A small contrastive audio-text model, trained from scratch.
Training: soap at rate 0.0015, 7600 steps.
Data: trained on short read English sentences (LibriTTS-R), 26041 training examples, 149.4 epochs.
Rows from block 2 of the text encoder, named by matrix and row number. Rows with one number belong to one neuron. Each number is 128 + 32 x the weight over its row's rms, rounded and kept within 0 to 255. All counts start at 0. Numbers have three digits each. After the name is the row's rms in percent of the matrix's.
# fc1: MLP up (text_encoder.blocks.2.mlp.fc1.weight, 512x256), inputs 0-85
# fc2: MLP down (text_encoder.blocks.2.mlp.fc2.weight, 256x512, transposed), outputs 0-85
fc1.358 096:129120152085101136074102132100138141132165090152152156145144159159172188104213169077145124134106134115172046079159114148094145130138114104060135148061132137103101118151129094107127116105141121114095137151103095125133121199122145207105135142141121142098116145
fc1.359 091:153150072132098179151192150165089137126131163072095127098141113132062140140086149189151092143134123089081102153161150161105130137133154120090133147182107144076106164080122107133109094182210117137120105103142186182137098079105106160092094127124144098137182119
fc1.360 112:123171115123101110163187133138089115136154119163112121115188105114104096125101083091144108131054131042107183108134146148129158103103070120140089159095138197130128172110178144152102129171109141120149102152094080158160102166161155058065131090181185202087157144
fc1.361 103:128196148081128157117122140159123074105128141151071122105128098118066122119122141133068119083119104163119136136143109142128195087122087203136117131139113150194147193128149091102192146190131177092095165090101150105178162132105165096085119085100195078108131131
fc1.362 105:086152071184100062143070128123066205092132090113078133062129178119162144103127140152164095116105169102121096103152179108114185171089134103136153114124119118138138151081087147175107123109130092128169145144084040149104087149179125161112155191165104134199081150
fc1.363 105:062146171117107114097181145089143127209151100130158177169118192176132150146137192181133142163163132103160149101168135108122124110169043137148108118110164121161086105083134086088096150166192159134106065089116138121092136120154172116156113095093124130083175156
fc1.364 095:149139137074161084187165139178131097124122122107113149140151120162128135106162080109122136147139144107178107132114086123122131080133124053114118173149108131096160126104158144152149128119143158109136150158117136190111066094048120110110175118116099197132185049
fc1.365 102:141149092133162174182157154115145134152155141134127148136078118128116122074149186164127115095151107137096097094137149161155174138160112137129112119096103103060176126060166176139135169155109119108124081106110155236166141078134067128093153104073108144117151162
fc1.366 102:142121064137115179163146121160223154164163159151139099079101200154105169132142144119105155153113096114106099099094153095099157135119094158130081143118143157096077097167123116141165105212109097132103120139138194156098113180119125124094108094129111130119160153
fc1.367 105:165165197127101134127121131172126149090165179114141100087097150091111162115085135150087062121102145104118068107132139102127155034085135112071117123127136091096090111118130199117086229165167172125144135161159173088125154078126143166127134097084105158095049056
fc1.368 100:098080184122144084127106122110109181119145107074138152147132074153125072100090104078166122177160117139159175152137128126103102094110076087130188155122183129154063203097200131166137143157102087130084115061096124146126099152082138160168117073145151164153076111
fc1.369 101:120132147130107117080199155149173096189118158159130082089075096135099128154113118109134170117050167081113092139096157150112137111109125178110098143064113151097137153131121147087090138058109088109136094030127139112038162129185118141165158156065124069195130129
fc1.370 109:190119161112135114139118064093171127150133160131110079091123058098135162173177119067128176171082106152161144119086115149147216210193043091094122089135112177119165116110103144198084158133092176110204185110158134147123107121095136148132141162080132134140135141
fc1.371 095:109089201169125130088181168142172087070127116155074147165144132069063149146128160130110081130141201162116098097126182160130123157108092187128111120130129105170117124121173110133169121132126165088118115093181145157153100051091176114114158074127136135126074088
fc1.372 106:137123126137131154073088084103137141126134096165085171126177095114157115070139146080108107101083161125126094158172156100108111154103080148088181095116102124150156130138158152112134186102141144180145120079108142113096163092111154107109129092146132114071148133
fc1.373 094:121134108162096077078136150109138116152099108145102149088133173186100108147148180119097113165108103111107088143100145201129119078169112125184141144168171139099170130140054141125094103142167170167129153108081126121074096068135172135115139183087172175116093086
fc1.374 106:134140137140127094102123147065085122138076103116198142105138099169126162121153070131174160131084106069154145122103091107092097158100103119162077160126136067148156111114120101122143145031163141124138163072112118109046100126112142112186163156086132161165082107
fc1.375 099:114142133067126041158166057137156121113113144130114139132154047135104142106159050169086163142118085129115136123134123157158180130121127080119215112132153083104160146120112139168186094087172152114133102119166129137118139175134129100073157130114144132111172086
fc1.376 100:072134085134096139156179153133147102132112193116088180076088148071136083085158134101138146201160189151146147138126096148072121133105171141092122087107151147193089118149172089110145135127139097099163096174112127145132134118083126135085149104191162120119145129
fc1.377 099:094135077100158079119110100151146100082090117126093132129128111147174163106109129101109129091106130070140089129191083144192076102147138167158168124100157178141092114062130085093118176096212151125148089154102169121109159096118161093131004133143134102156087094
fc1.378 105:097159160089157111093153091156156118145112092082109173139083167108127130084144129104107078114103046149119104107142178114163144157193100129164121147126140096151078169110106128171175159099088143114143094088118123168111187119149165066139175085052116175116151120
fc1.379 094:174112100157177073064105116093102085108137104147076134178094124165183182148137140120161142107139137153129078078124121081114174123131129196103082101102220116108135175064158143143080119176152112108086179138141175126178137073105133162118100103134068158139118141
fc1.380 105:059134147100122081146135051148166125150070112123170174121133145132142103148102150090125114086150105123129126129118104095096107091147143196141176071162172170177093118099058150153159110147125159171166191075109105084145169138141174091183106153157157123200153147
fc1.381 091:104180089128188149095115155135145147159098059169095128106181120122175127087126103157076169137130132113145096126115151144139188034090105141078054143071157080101077142120096142129100164084147065146167091130137140128130139118153142086112134109118159197100128065
fc1.382 105:124206098079146170118152116128162131112116121083215167134139137092122107093081159082119126143142065170190132104141159111097151161093114084094181092115131155120120162166111151146165078054167133179129135080077104106095105127100104141167151178179136160136160091
fc1.383 100:175126146121119147148169133117127122132108162140156107065141152114058167107164160140190123102142110180116190090115181122049101145177093089144095147088169114126140099104126154125146142085156122110113129161159146122128074165106120166134064078102121162145093123
fc1.384 103:150067105108147134085181163131092124193176106136095183170067164088186177133181117140157153128116131132160099161131135174146093154141136138108105134110145137156166163179169102135154150084114120106124150149078053143057177099128140124093047149088063105163100141
fc1.385 108:102175119156124054137118067104170111119135170104072095113082132148124200121108112140076120126147108217097109124152101097095143125108095146098152134098110138113135079093119124157150160127081108141150171087126139117126113128111086128191116100118089113170118122
fc1.386 112:107144154105154041112177170154124107175104136115116100122125107087134120144100093080108068079112118050180103115157186153095133126149125183089143151144170196171147145102111178152119112147097128114095187081157109163169169132108133075105155173130157119084143064
fc1.387 108:168139111164105107065160139169097077101094152097133185169173126136119087145180117160172112132125088118128129098095132161100106122122155130146105178164139135096117131101077167112076149127093098107127113157130133091166118084132162140077156143120115144177150152
fc1.388 108:114134158108156153124162082141074171189151121121193136157102145148136143192119134150097088194125117098138135146184134077162101152106093126159083119121112141155085141145194128096127101116135111186129120144105126138157104130069109128101127079135171132115126120
fc1.389 098:100098131154108098178103101124116165116136116151108207155127145149144145193167131121125130071108158144165082145141095088105118123098131156173106181147100086114173119133138114140136155171173051129159134104198171187170103154142222124104085135110127090127130155
fc1.390 102:118153089142106154065142133121108148157110130069148128112076121101185119133129135155150168141120134109118167157129119096102112154137126134150092132140121182163133137124102074089158147182135095160214185109121158097145140141103131180153144177139161122108129191
fc1.391 109:089141113091152151124138154121175150126159149107163113093141035108125075090159120143143151129173128094109121106165137156066155178139136110142112079139134124125104165127120122184135142146145123086123062154104064163138064199102144111147125116069168075093129103
fc1.392 100:117214143141129153131154149129129216119156171113146169120100144139110153153100083151095155109145113144136076091119155123127163127151084119094073109046136119192068169085077198136110173105154179159162120111110131161182175103154168139141107089075141174087078172
fc1.393 104:159085094120132118131174099136098161182093088129097161165160070108089056126201109080147131140139137175100125135085171130079121173113106128134101156127130118100162173110099113117154148114172128127100098112093110146181115109146158094102118102146141151093156095
fc1.394 100:128120150090176076159189170121138146152126131181112163090134155130086099103153100133075131086124160154095120108141115156074095224155143168130049107143177142084111138121150054105164067119107150162178124102089160159175079101127152113107164116167128103166092125
fc1.395 095:182157117192183149192142104167110120121138124136098135146137120067193165078124094141130144205150071121139120094191147155134123121097097140121090106116175109210082160109075150116110109090161157176171115150147092152150098095154085190184098100140116110137098131
fc1.396 101:166092155099149103092202109132146159116129116086179094109126110141119155135171144087180129140109119141110132103137133118124160097174147111149167118167153162115119134101066198133080160145074147175093193170120170138106151173108127139128083157087112138137114128
fc1.397 098:141081137095134156140134167098185143174154101126133157110093107167093104136153094124188027118123117122155141108150176115136107097064167135176092095119129133130117106170130173113121135104113136083167153160131102180197103109166171091094115107034130078107101076
fc1.398 096:084096123130137101194157120100100191107112104147138141160072129099128137108120100114098137093099102066099114111185124103160134116153130120158098148089128112148176128128013142099173101089136088184139138150176152110134111126150117151138067131103162071144136097
fc1.399 109:183120105136168155131092036076129139208120096154127133141089147157108168102183132189115104128127143193164175126110164109140108118109133082132072155161143135141180144192125126136075097133167096137138101129136163121127100145155059113135054119028118159130108182
fc1.400 100:125107116088115161144095112117188133179126147086078097147115172128087060134158150079124082202134101142102169109126088126136112156150061104072106125158128105088091135124110115118142078110166154141048127092137112176142133091087147141132110094118126151163191053
fc1.401 097:141146095143141126128074098095124107131121090114146120095051099128100143164087093101114120154076136106090166145087151136066096149107125156153122088090099146177135131097145129146139157110157107120142069124161162203112116119142049122153098123106149093129186085
fc1.402 103:199043117143155135069155126118142140097133125121153150204175081119168165121132097077188109243088125091143147066167097114118144089140083180076135135151154154174106125125144143147080146130120132170138197148089072139118142131056156182146117117155102135148086144
fc1.403 094:076103097124160124159184144162138154109091174166142098115127148132144129116117058153077175088092130145151091149094148086130151154104117153093101119101219122089129153097172121086163058127036087203165104124150181137113103108116127094126177169135155169081115134
fc1.404 097:070176121092132077120189135149078128149110130156093146113147113146151187145065102126151138114122153160200044099093193155153179103169151167141105095128149169111140058152178147137134091105092142106134136132138137191058161120090141159140125128114121080137114128
fc1.405 096:122158093114146116132084141172166161117130109103117178144169157119109152083136102159156156130189176080139124118136124130138183125103159080124074146112119126094148156114166175136123180117162136133149132094166158160143126122068125094115147118126120168109141078
fc1.406 098:138053128155164106099144104155106155130150160114132118061126141163117075126112152116145114132152109162097161075100120153115117189124120096135107134146153085137213141141143134113130148166142102171130106144126162144142098149094113119195148123162121077116154137
fc1.407 104:147116097125075092128103152103121099115147112179153180084116071192103062105125165120151089168087138154096106104153106134132168114180096140127116184132070113144129118121067150122109097109158156124115155146078158161145126141151106122162190051125114154126126052
fc1.408 097:136141097166116185159178131177184136150086097158135097101098118049139059120127100051113075156110143169208123159153132129099150134124092100132091114204117133090151156182119177082151184185119163166130146100153136154124145128091154055134134102130137107091074057
fc1.409 100:146186114101100132077151074124130094129125117108144090113101160091100094152123113130129116075144149094086165133151124068137161156112135093153175127147152083130152145088123084099139169123179165174177104116195079163131140141157094171129164083142157120155143083
fc1.410 099:091132109098128083187110120130136120082157072146141220170144126123168137147195136182103139093105149117144147093124117131109178140120162115083137157050126166099186166143054147185139120150142157125135135161103090146190093152167112151070143138120159128140095108
fc1.411 098:107181103139133130141154134180133188148171094109129121092142138159161179144146102100133137131153182138157047138114187145133148079133139078088144152103129154113129119110121099131145098126143142133126135106115143104130147124052032136095160118090085162146122096
fc1.412 092:157141104095096147059170150170114098107147087107141140091126120110085133085161177181131139144122076123087129132128133149130082076141090140107110204173088201158158126096044129127114093139165137099114158143116157132168082111145099147092119132076158145128113121
fc1.413 101:210079078123121150149094126102093128255121114152098143119128161151139118137129131081187134086141108080157189114134080101073079169164117158097141173107131180129158157163172169080141152123140164156104101170102159147096109182097157132171068205135115072142106144
fc1.414 094:120148214078127134163138096122131140129116112161126174134077164105071111138166154134106097100146069158095084141121159130091154153110137132145138112124146163133176178142108191094191130150133172110105112088141114127096096061124151107103117157133120068124069079
fc1.415 098:120146110091090154094171159142155092112127142127138148180140160118053189078047176131155081150102214174118141119156142066100090097085141093103154147076134108148099138135138133150104104115105181107132035115107135090149157130112190091157113086135150114130121144
fc1.416 102:122158123123154089159206183094105135122130079080118157136169146118209160147164093150149101137125109143140075157139112198150165124130087078142118143125138151120123172152147090118117074099131130078121081167113125139078082115099127106113160145074076148121176109
fc1.417 102:142095120146107114108143196152106128141161120155130154104095123164096102148106130120101092178188138137098111149152052130135149148094140105132082158185065166137123191141151020163168187163164096163145146096137044098117049161152144112119129134178157142158149124
fc1.418 102:117115133102126126169147149119172139084112096113181135068121147164120138163109170122134084129133066152130049178096124135119136096115121129112153099182163157099194174186122115133187112136110130176130119129108106091154116149131129066088147122110137118132105113
fc1.419 105:093127134150139131152125075096117107162113102117132136116113142101126113093158105147137137141125108167142121201156131179118111098129070110117125105136174095030135113128129154143083148149096136093141115147121145110147115151095140170078147104126130086138155128
fc1.420 103:128099130131151143135120117137100138166119057203140130117111148152080136142114110133079112202156068129103165074162154145160133122107126092109103129185135094112163122127106164119067122155168124143116108079122095172095084155193096146152146103052125105095139121
fc1.421 100:124068140130146188136183145133191154073081153113095120145154127178117038093172112145161088190130120114181136146148056133145118121190081138141132120166097160072187163103189107118160100182119136127124159126093105144134066070165184145100134101150125150161144067
fc1.422 105:147127155126071091143163116134164126135162104077117168103129075127091176174109097149157127082126081090170183085123131188150153115100185117121160142129139135196119173155111103196103136065131136141104116078171153140137081145109157103103123131146107105103116132
fc1.423 091:115137084149076199112085163162148097125128139103204114149112042107148109127095136086198126086132078167139124174126186079111123108129106073089177165162137103125080098142111157052113132136097130137123138073104192133088126146072127114073150120117140110077135120
fc1.424 099:094096112151154123162124101085111160134182158101154146063136092202127089144142115121067178147143182079126142152088081107136101103124075128206146157153153129088097141184138102095120188134098130180124078179134100113110096134159142135102113109077120114119141146
fc1.425 095:125102102182095090143136189107132119118121175172089119125149162124120150123183119110158091070129106148073157130120145109156114068125125133084126119152099124197146156104126193168134091148131140127199148137166125162140117147151151125143075119174107175102122084
fc1.426 091:116157091125136109131126110079160139088144120093124190157153156123116176099119196149090109132116126146129092137057007133097170117096061152107148117149134164084094169074098183153176143153120113092166081134116115167116134088095121116152124082162109105129114120
fc1.427 095:119125099088120121103154143080125117118105094100175190141138040167130125113040163115169137151132067180107181149146131091106108097134092127180135087122188212122107169096144130182057078129131083112147074125104078142090126119114132169096159171163112133096133075
fc1.428 105:131102139114175106106151165134137137081099110087159119146150075138195165135200159152135130190134124093164149111083143149137133161129122183078107127124131137126115196174117117110146138145200156166116110156056108130105120094116145076095077154119119153114106095
fc1.429 102:009169100129138147155108135124136126178122135145123152141171119147094148042131143157120069106102169165086167153118107162166141176095076135129189133013106151121093163060126182078111166057206135160149091095183117173157138177161138083095142154072119129118161140
fc1.430 108:129121129100153097093151126099149150150102138142093148126172151167119132124131183148137105139098126053081161083149139111175069145078112097162206128158158102141163117130083146114092126106147159141128134171156197133158125048120120116168158105107150167114117136
fc1.431 098:115136126168088140078046128139092121133167146121157141172085124186165135103112134088132094126093109131138156186142176122096173096139129128141125137184131141122113126152171140100140093112090183160099074161131099125118124119145146157160160056177183165139108168
fc1.432 100:101153127079145170099097119121153156138107119117164142182199127119125058171075089158132119157106130168142138124119079108154128175153155143122114134155132174080182124134177163118119132150099135124103155185105104126102107156150221141076111114158154070139188124
fc2.358 089:133120148121105165142201159183170135125128141132146097163103100106106104172075140115130147120194101117118136121055161085155159166110142091123095119163166095142119112106138135106170114150099165050123182081129110132169098098153134144087164120173147111156134118
fc2.359 092:150130194189143149171104085168120159047134089069121153094167162120122110158178108080131148118116153172164104138150131159113130134108147173160086081109125136107085075127137122093111137137124142194134109129074061114060107180158051115104182119116105132154194139
fc2.360 104:140099091124114094128110091126037105171106131119164087084158178131126056059112078108127164085109158169161150153135180098112083139142149077152159109127142104101113103134158181124143073134131133147117119106116053097149132100102168075145087142135106125127075096
fc2.361 102:136102164140146096160164115101166127155159111145136156104168109085082100132151111168101070057069125155206168157113134148061119103087121095118124111094116111124117089123135156152118078153154129076123093107144148150136108143156135122152122080156056105141119135
fc2.362 098:157174139100123175181137119118223176172136158089077167072166108136069098134154189126159120117167165118139184133134160086098120117101172097165128086097122192122081090049159111067101143157191159127130121105139085118111203126185149168110146105139091123139089103
fc2.363 102:188086132150109126109134109173116144137111099148051097142106166147105122154166151091131110162098169093134089175104080164136111135155145131079106117106145170149073079149103132070138183131172118169151119120119143145185160135125176163139124127197146156161131149
fc2.364 083:116114097087111106130158173132109165032111168139167107122105189112114124206117104152154161111118136127168095118131140136180120148095174185148126123176135081115104129159142122103078115105118097176150131099134151123141126173135092125088175154158145161131123164
fc2.365 108:120089163158142177145150197089155156212150108112051122121124164157088127125166159155135162117108099120152063194147113136116106086113116140079141102135068120093082192099128163125104130099100106188168146147094193144137150179128121167115139153144127125139151189
fc2.366 102:184186144129141038149076104114122139239089154129100147156135087110116130124141035120106102099122086127159126123135113179133122114156178145134132126112109138123122090106106115073152139166136135135177137142079105186149127154125148186143087101142134118206132063
fc2.367 096:158128098073127137093183195126143090120091113178168118137140201135108159153145124126125151139108113123129060140177054114074165162134116054124146125099108060130041107116101101100075173108179134173120130115182157083088179049121141135091126094146144128097108134
fc2.368 112:133084154059128108118147079053068212122090131126170179156113163189151092171156151141111090116139090132096102135124156137113118084129127177137135141108094227169084106147097109165130066133135090132180118166190101165122127120111138063159080053178154161175107151
fc2.369 097:158136144152166084080125077045121142205106130181061146133164116104146064096092151132126118088118067117115110094140107108094112124143102138108191176141142072110158138160150117117137110110106158116116122097121092141127142150120118127157174087051113136154086113
fc2.370 113:118142148133097104079145117108202191072109142103118090135129123169190140176160061116096105163144078127100095123107126189193119108181091114128062142158148143143113095154106121136147146154163145096110078066165170169161117128115193140168152100119122132152078162
fc2.371 114:132109112198151101098044087116113118114143098104097085156082083117142086069096126125159114105179159108145122193131091125104103126145123106100161154078139116163062159084119121102149103114070154101146114159170142090136126125106121067153098105096098090110073108
fc2.372 105:094078151147130131089135117096079136058108130131133157134096165122124120143114127117111160119130123067116093135182171108125101130088119158137100113147123200114108120117187177140110145064110105133153171125145121081129116152106103144096161159153117067154133142
fc2.373 102:168130177046098105103181069071057135037140122165143121147127118097171117073147142093122116124166130123190163145144151080106167157052124131145139118119152110148092106132173094095164207149154122100078081157110117130123109119150120113104156140194166121111115139
fc2.374 104:132085171164087100160116185132128133118121094160188146134107138119063126120149082145149050134148152099149159125145146132165091140087130169098134155096097091112079160058168118108077174077150123178108198125144109138164114162069104131092115154109145162135153104
fc2.375 107:114113095079079105081090105105100113074096191161173160079164130139122141157053169156130138165162092111139094154158074153193107124127138092133082184114116122155138116112107120077137118079123112152134121086073114118114160107143067129107110101057136102094138119
fc2.376 098:113166195149196142148111146168098140168152212147097083092110086118186140117183160092161128117121133144164190174129093167190123095152117086132146115132223118097111146116088140121127130135119146127111152065092114073086075096192081124149103094139078152145085131
fc2.377 103:133102195138117125124117125113140115122120129184189134158162166146126151105156103172121073092038129155083068131102115118102173107092146110132132149130163136186181130135140137087177052072203132175141162120145201109168146092099172183074081127150101107126170102
fc2.378 114:121180139115129088156177124128167141138177120085098155117086099160138161159144131138054120100101099088143096124113136142180135135131108169049122118141158166122139130149091172138102137138098120201178124149068153164128132129146136128205117056062116089094088182
fc2.379 109:115152094124176132100121117157103128119125136103136123154059154121173112192072127149144103164117084183131137148079158088115149130110083108180067118138139162138080174096084106139165123132146145040128144167127147074151141165107181137074125107134152171063126128
fc2.380 090:081118203097152111089144103149122156138141128128073119136126126155061101091170088113135153154126108135152125134133099055092175136147172131142065151070160149186138119159146104125110161124155152153140121128126174158152119104120167170142103149153090152100150120
fc2.381 099:188171190156151080144116068103143170126121166131099117130102124092121145118156116136168081113179117105109133092098154109136164153099097075090129113174149084110112164094119134074118150125152179136093137128109088126099087122099113167135120132137117159142099138
fc2.382 108:152138113110135167173086153098101114154106124116107112161092125148109090088141124118107129152146142160117119155105076100135171123076158099192109092097171150154127119103119093142123148131114104132122141158100122168161130168117134188154118082159126123123170144
fc2.383 097:128115155136068061138110166126118124103084095145163100144137126082189153094150132096095144112148106151132105183126150166196189171143163090179160177137161138203068088168149060138168129132145090154149163123219106148108133119057126177148104156167124147105181153
fc2.384 102:172130146164110152138068138127153101134115126137081107162182091131105182126121179092143168104180126166132154087132148102090100165107086136066096167147101114117124088118091123108126144145136076119153137104141042154146090107118166146101127129086173143130099070
fc2.385 113:129159102205167095192128137081192106069098163162124131144155110084142146183130099093143080075132125170131095138091143185079173075149129153065079147107111173134102120142085064128168108128140132189085167136128130167157165118048092106144173095086055149077081101
fc2.386 103:136065107084148088110071134070108132118092113132139141157153150096107042115144127168152158105163127152156089112124177156141132140125162111183066153160123118144149074098160065110133095175125137081190107145132120162130156113099136080169133161140118170161133079
fc2.387 084:169131120086053145142189147107107107137101149114206149143188151172153154065151143134148160078119089094142061150155108101155144115113137131113121145110068146194090072097194155121137179065155115119096114167133146105093209109132094178090157125139089145132172169
fc2.388 106:147095124145116080117137111142085090147134132163111093150186143112169097168144120127151181108091144127135195141152142169113133138167151068126093097148139127177129075145073172163105075119218103135070119137064123089152138124151109114102073171168147192112125095
fc2.389 102:089173076165096071163134115118142207110075132079113119122102122159099090107122175148093082131158135133125076170124078144092114120095131077093111144069127141121078107142158095077155123117160124163133177150168179121107196171121173152054133131109058057116119124
fc2.390 092:101128130094109074100143073155148123080143126139104105135109110087108114131120102162105141131099149164114127137051138134118094142147124148157118186099176093092122116105153148205135124167112074117094074166159139136176132134129107100174158138133111108175122152
fc2.391 104:146155157102154153090129160147068107124167132081148149133122164113106137158122072063150124150194180096218166151147143159148132139118200146086073158133103140129095095125193161099156157093154050143094154117105076087096088122190138216148141099129104107167116136
fc2.392 105:166117116141123055154148138144076147115172172110066102140097135097142124159148135135129152098076113124105046120181132110089161138120141131096095132088162134131098072158130137158079109131162127144073188116103150134090088110090134168155155058076110198137050122
fc2.393 109:130075095109129132081149099114099189106130119116155120170144133192072102115190166114176176159171141119147176111129222093085089114102151137122109121110068148154114172132173156124178150101113067146122130158106143073104188144159129173157233120107145121155155162
fc2.394 091:081174181102107081070078114171132145098104191129140118122173140157131128044134186171172148104097139156108176136127142114116100133066157086133147123157091174097135097089105142153139129125138113129055117172127125164093166137131169068117101151120149129119151087
fc2.395 084:139127107212151139150142136098139198122114107064110083144185140110136148160193140099109077153176143165162124184143114133085150077134099104122164154115139129087126142092058081102101151189096083133172108135096155107154184145187095152129099115137154116175140085
fc2.396 099:102082111112103071114101110190103144103078153132142100144149125134145154125104187182150138148156060111143122109203126146122124123149182145127085131141085188117133094111114059177150055133182112143160096104126145129079142148101144164152166095061129122136134114
fc2.397 097:168164098066134065075092072174111149152166169148182129146149180076223109096120141102121136136146148148120185123136163164094118144154107154124107106159153145127142157150154142164135079097143102097106101126079124052105126154062171106085193126105151153168159173
fc2.398 096:083145080176110106156172128097138204101171138110121079076134144167146137165154129136140121138150185153120096139184111125133123095099093113167169163098087066087115146122139101167128170160088092121145177143128209147090156099180109149130052114101186157109181109
fc2.399 086:139082093140089157165185161133128095093136140156036168122110128147047212095140138106097108130094164138086160098123105103121139226124080109090148133135104140097154109084077163080144113154129122106110150147136107219153077106121089172193116125136101105105132142
fc2.400 094:061168117179127142123067070152165105163160141083131159084120078115118186191135095123129181197145175126091072117120096149173183079118164178085123098134091123169109138099112133119078153121136117060158128170113101127103107148135178140140088142118195154074078137
fc2.401 096:165127100146125079127076111060128140106090089198080072104180170108107110113165122068089061070118082139105116161062131178131149100075143117140149135141190139104181129143095092115101147154088147079141160111113149150142121149131140104089190187107112121139138109
fc2.402 097:127125125130110180176130142147135159141128141097194115148114136170145123132091142115180161140144125118122159115168122117102107201128119113126149150083107125146082108126112103118134138129116103064139157105120175117164127106137085162097131139141140117165153106
fc2.403 097:153170145144169116076139105098144146128082159111124121217172168110195131073125109121167127105144121106041151088108134103168137155126144089096159135167136049116118182127147161134119137143153132140102122141110095167073117127076190168125077124134128156113117130
fc2.404 086:128127120066102113162086152110110143142129142126132175180153105113166144069107128128158185092107104124137135097102106022158110114113186109168072086156123146174198144103127106096072136211150101100191169160122151133094103103087131073098122112096137112129159117
fc2.405 086:133102097115113125128128138167088167053142158094137136113081193129104118208129105146109126102163077107179108147087153109138081146081182112126095127163123093107091120186132097093075077147109073170130167059141124168114094167135110150114193123104140112137098120
fc2.406 087:157139129138097104092113059152111120007098161148032118111071133143107139158099129138153134115093183134096137131128184101130123133179114142111118158120121088127124189112099139110176100163113131111157128133111147132084152114109134101146055171135156117116165139
fc2.407 110:176117083137147042096145106121180166105114108167146175136139119123134105117095159110167136118140175116149125145103216157119084159115155169139149118113104179105111076134130137103127097090147100103059154111121118121143129098109148149074200159094093096192108159
fc2.408 103:159119072147140107168193100172134098142171180153192173111113130161173057168132086136159147110134000144114161074111156134166124098090182107187146160178160175102131127126128152172127172083118113143109135103097120110162088106152150117130159109141136117127143159
fc2.409 094:140119137155105194179083119094164119129137100140106141136115132171125078121108109092157108159111144082105074125072108099130123168137163101145148114090127128173128135108095124140098100102106160152122159130128109169123146103112064094193151132205115064128190113
fc2.410 093:129173133135097099157186143102141139128178121077088155131114086108072158114136142123111133167201163151166144118160094144094104148181110038090120114078099108099112099139138106178177071136099205109109139072149098150178170126171164104131141115100153177135129087
fc2.411 086:085095141102145152122171135104191135033155146114100073180141124100124095182139111122113203145105151071112102114098122104203166098123190193134098119160143143113087138161163128127117125130114124159152088027134178144152143148145168170134139115152182156148117124
fc2.412 094:141115173121112156111137099194117085100147107135132152074173102162172152168061150168194039108089199127152162146142126156086107103089124146148148110081127102154129138108091146134149138208109136136089107150116124123132034112114119138078166149128114180185125143
fc2.413 108:219148120053067113153128135135167102167127108119121173172112128135174183113119125125125087102195102118116198114126127175151061111135093174129142142143155206058095127101147146101148147113157108110132127152154096111114130144133115130104191086085162110084156165
fc2.414 099:118136212140097131096125106090088125009124115151097181140140142097163154106158100099083160081151116148187152142160133144093129139116098184105122099105148168092105138101150135166094170078122069104095065121134062086157143128172135171100117060181155049099180176
fc2.415 102:150102151130135069103088176110132101144099133145164086160127152148139135129132149108103122119131110110122075123135112146138143100146123123145162143128158162162082105131120133133173092093166129144133068150130151160161118088081186080099128072081128097141129135
fc2.416 104:135093146092136102165104169132176162072064115156111078105103127174124113178154175086176132116150128123154086089088141170121064129139120185152087073149118218113123127165099091129116128112184144174117128136173101190102082163119162135137154076085130152116095113
fc2.417 098:085118082116169110168162147175118144140159099097137157082158158088118197074207135143142148128149067147113118077195129129169135097143111127139071112105146094132107093146067102134096113099076129123114118171123091108075126117138155103133104130107068119100088124
fc2.418 100:146154107132091128146191115145192087132135113132150127088105223112177136141119093099128111110176070149139167128089089133111119092124122165158140142098132153144219161149130110144145165120100171147121102150093141138198127162113133164162169099122082199071160153
fc2.419 096:127066098130119134124107124107110123130132133093139116081129119164100092146154137121090160094154196106139101138112114088220109159168122142172087150122090064183075149104158100081096112174161186103158146182134136143114124146157104120096128140119117125191080119
fc2.420 092:091090093169133211129153163150129141126183126086090107167065170155064161137127108133123172198094125114129095192122161156139069154115113106109156123131105157085147166098118154097117169128106126126158133151148151201147181127169088166080142147132115149184149163
fc2.421 097:132212124119113198118118144188127142135128104143115130141148087142110134092187172124184150117182130131146165116108143137186077146109184138172115147155097153060091101142141120131145131039166079156125126097167097101147087138045148102160199158061092119121099150
fc2.422 096:150095150109124129136162123130145120090107131121084124112135104101129099222170119103126061084131122136108073218127121184093102115110125124164175128097154126110126114118062176110149100184116130153173140090111140131098102153160057119159154120128170108159131123
fc2.423 096:135153101155142163144084117124141157168144073121169160144090172130129119104174142158121112140110166102169104132151104171124134120126139108146116121170085069127178133117165099210160127160150129170126114186155183151127148122116147110130116160108163085126114108
fc2.424 099:128141087080118088144097085129129160092100145118035145071160119109104113167149096171148135138120150116129111079085150086127079137097176125106122136112125059113117130081160135070164161156120160140159119124151145160115122090097102108142052184120152152164182130
fc2.425 093:182109140121139060178114108122060180172108108132138120104138141148174168135089149139116096101116125123141072151110134153112088177157068126143164142166208151159124153111123148019137102113079168074121130099140163152123164173112176113141089063069142070151070101
fc2.426 100:085174180129154044154130174111133121154110172133097093109091145126131159094150180125071098131096103129129060161095088151139145117104116128136161096094129203099150145150068130138118147083144151183163108160112162121135122170110156146150190057106096139121127179
fc2.427 106:114149188080087151135058138122109074146139135102170124166139124123127161155087100164105142134088069143132132159123167132104150124086151099221186134065105158161146115144147157144155105115155105101095103188102119098121100145077111128118085115173134109188142142
fc2.428 111:128123135086129190140125157167149133142169092135153141143177127157111159071092124144161135128187178133136162105096171136113071124142077108082152122116033149161121139111176115134186088136066158128076175137157106179182122094142120105120091150077114152178106117
fc2.429 102:132118139208123141154109126071148104125091097114052162099177141134110157120114175114126068142167115074172170150103114090086099084094136135137150092107072128156158128062180159065105113135110215141181138136122178112133213097124138116107151126148104096155135107
fc2.430 088:126095153086112140116117184165118119102183198150165090092112141126142154007111155133138165096126171131138169134132145128081093146124092059116097124174153068075095123166136134121144118058149158103115113111124196049130141173131120101102096140176147131075148100
fc2.431 102:163040122157099100149153138202140090123163151115148160122131130134175157112143098069110124071169054125100098164140190151154127145101132066152128120135160113207133107191099130136170111080166141139162115147139126158111094143135143133141162099160128131103118091
fc2.432 102:096140144143127182170144116096134075205151148076151161164059034175187116198146137143084155141124122111058099075141122160154195180176127115119155086147092123120124103154118123108133109090143135044114091187138141181077167125097161052181089127119144109140129156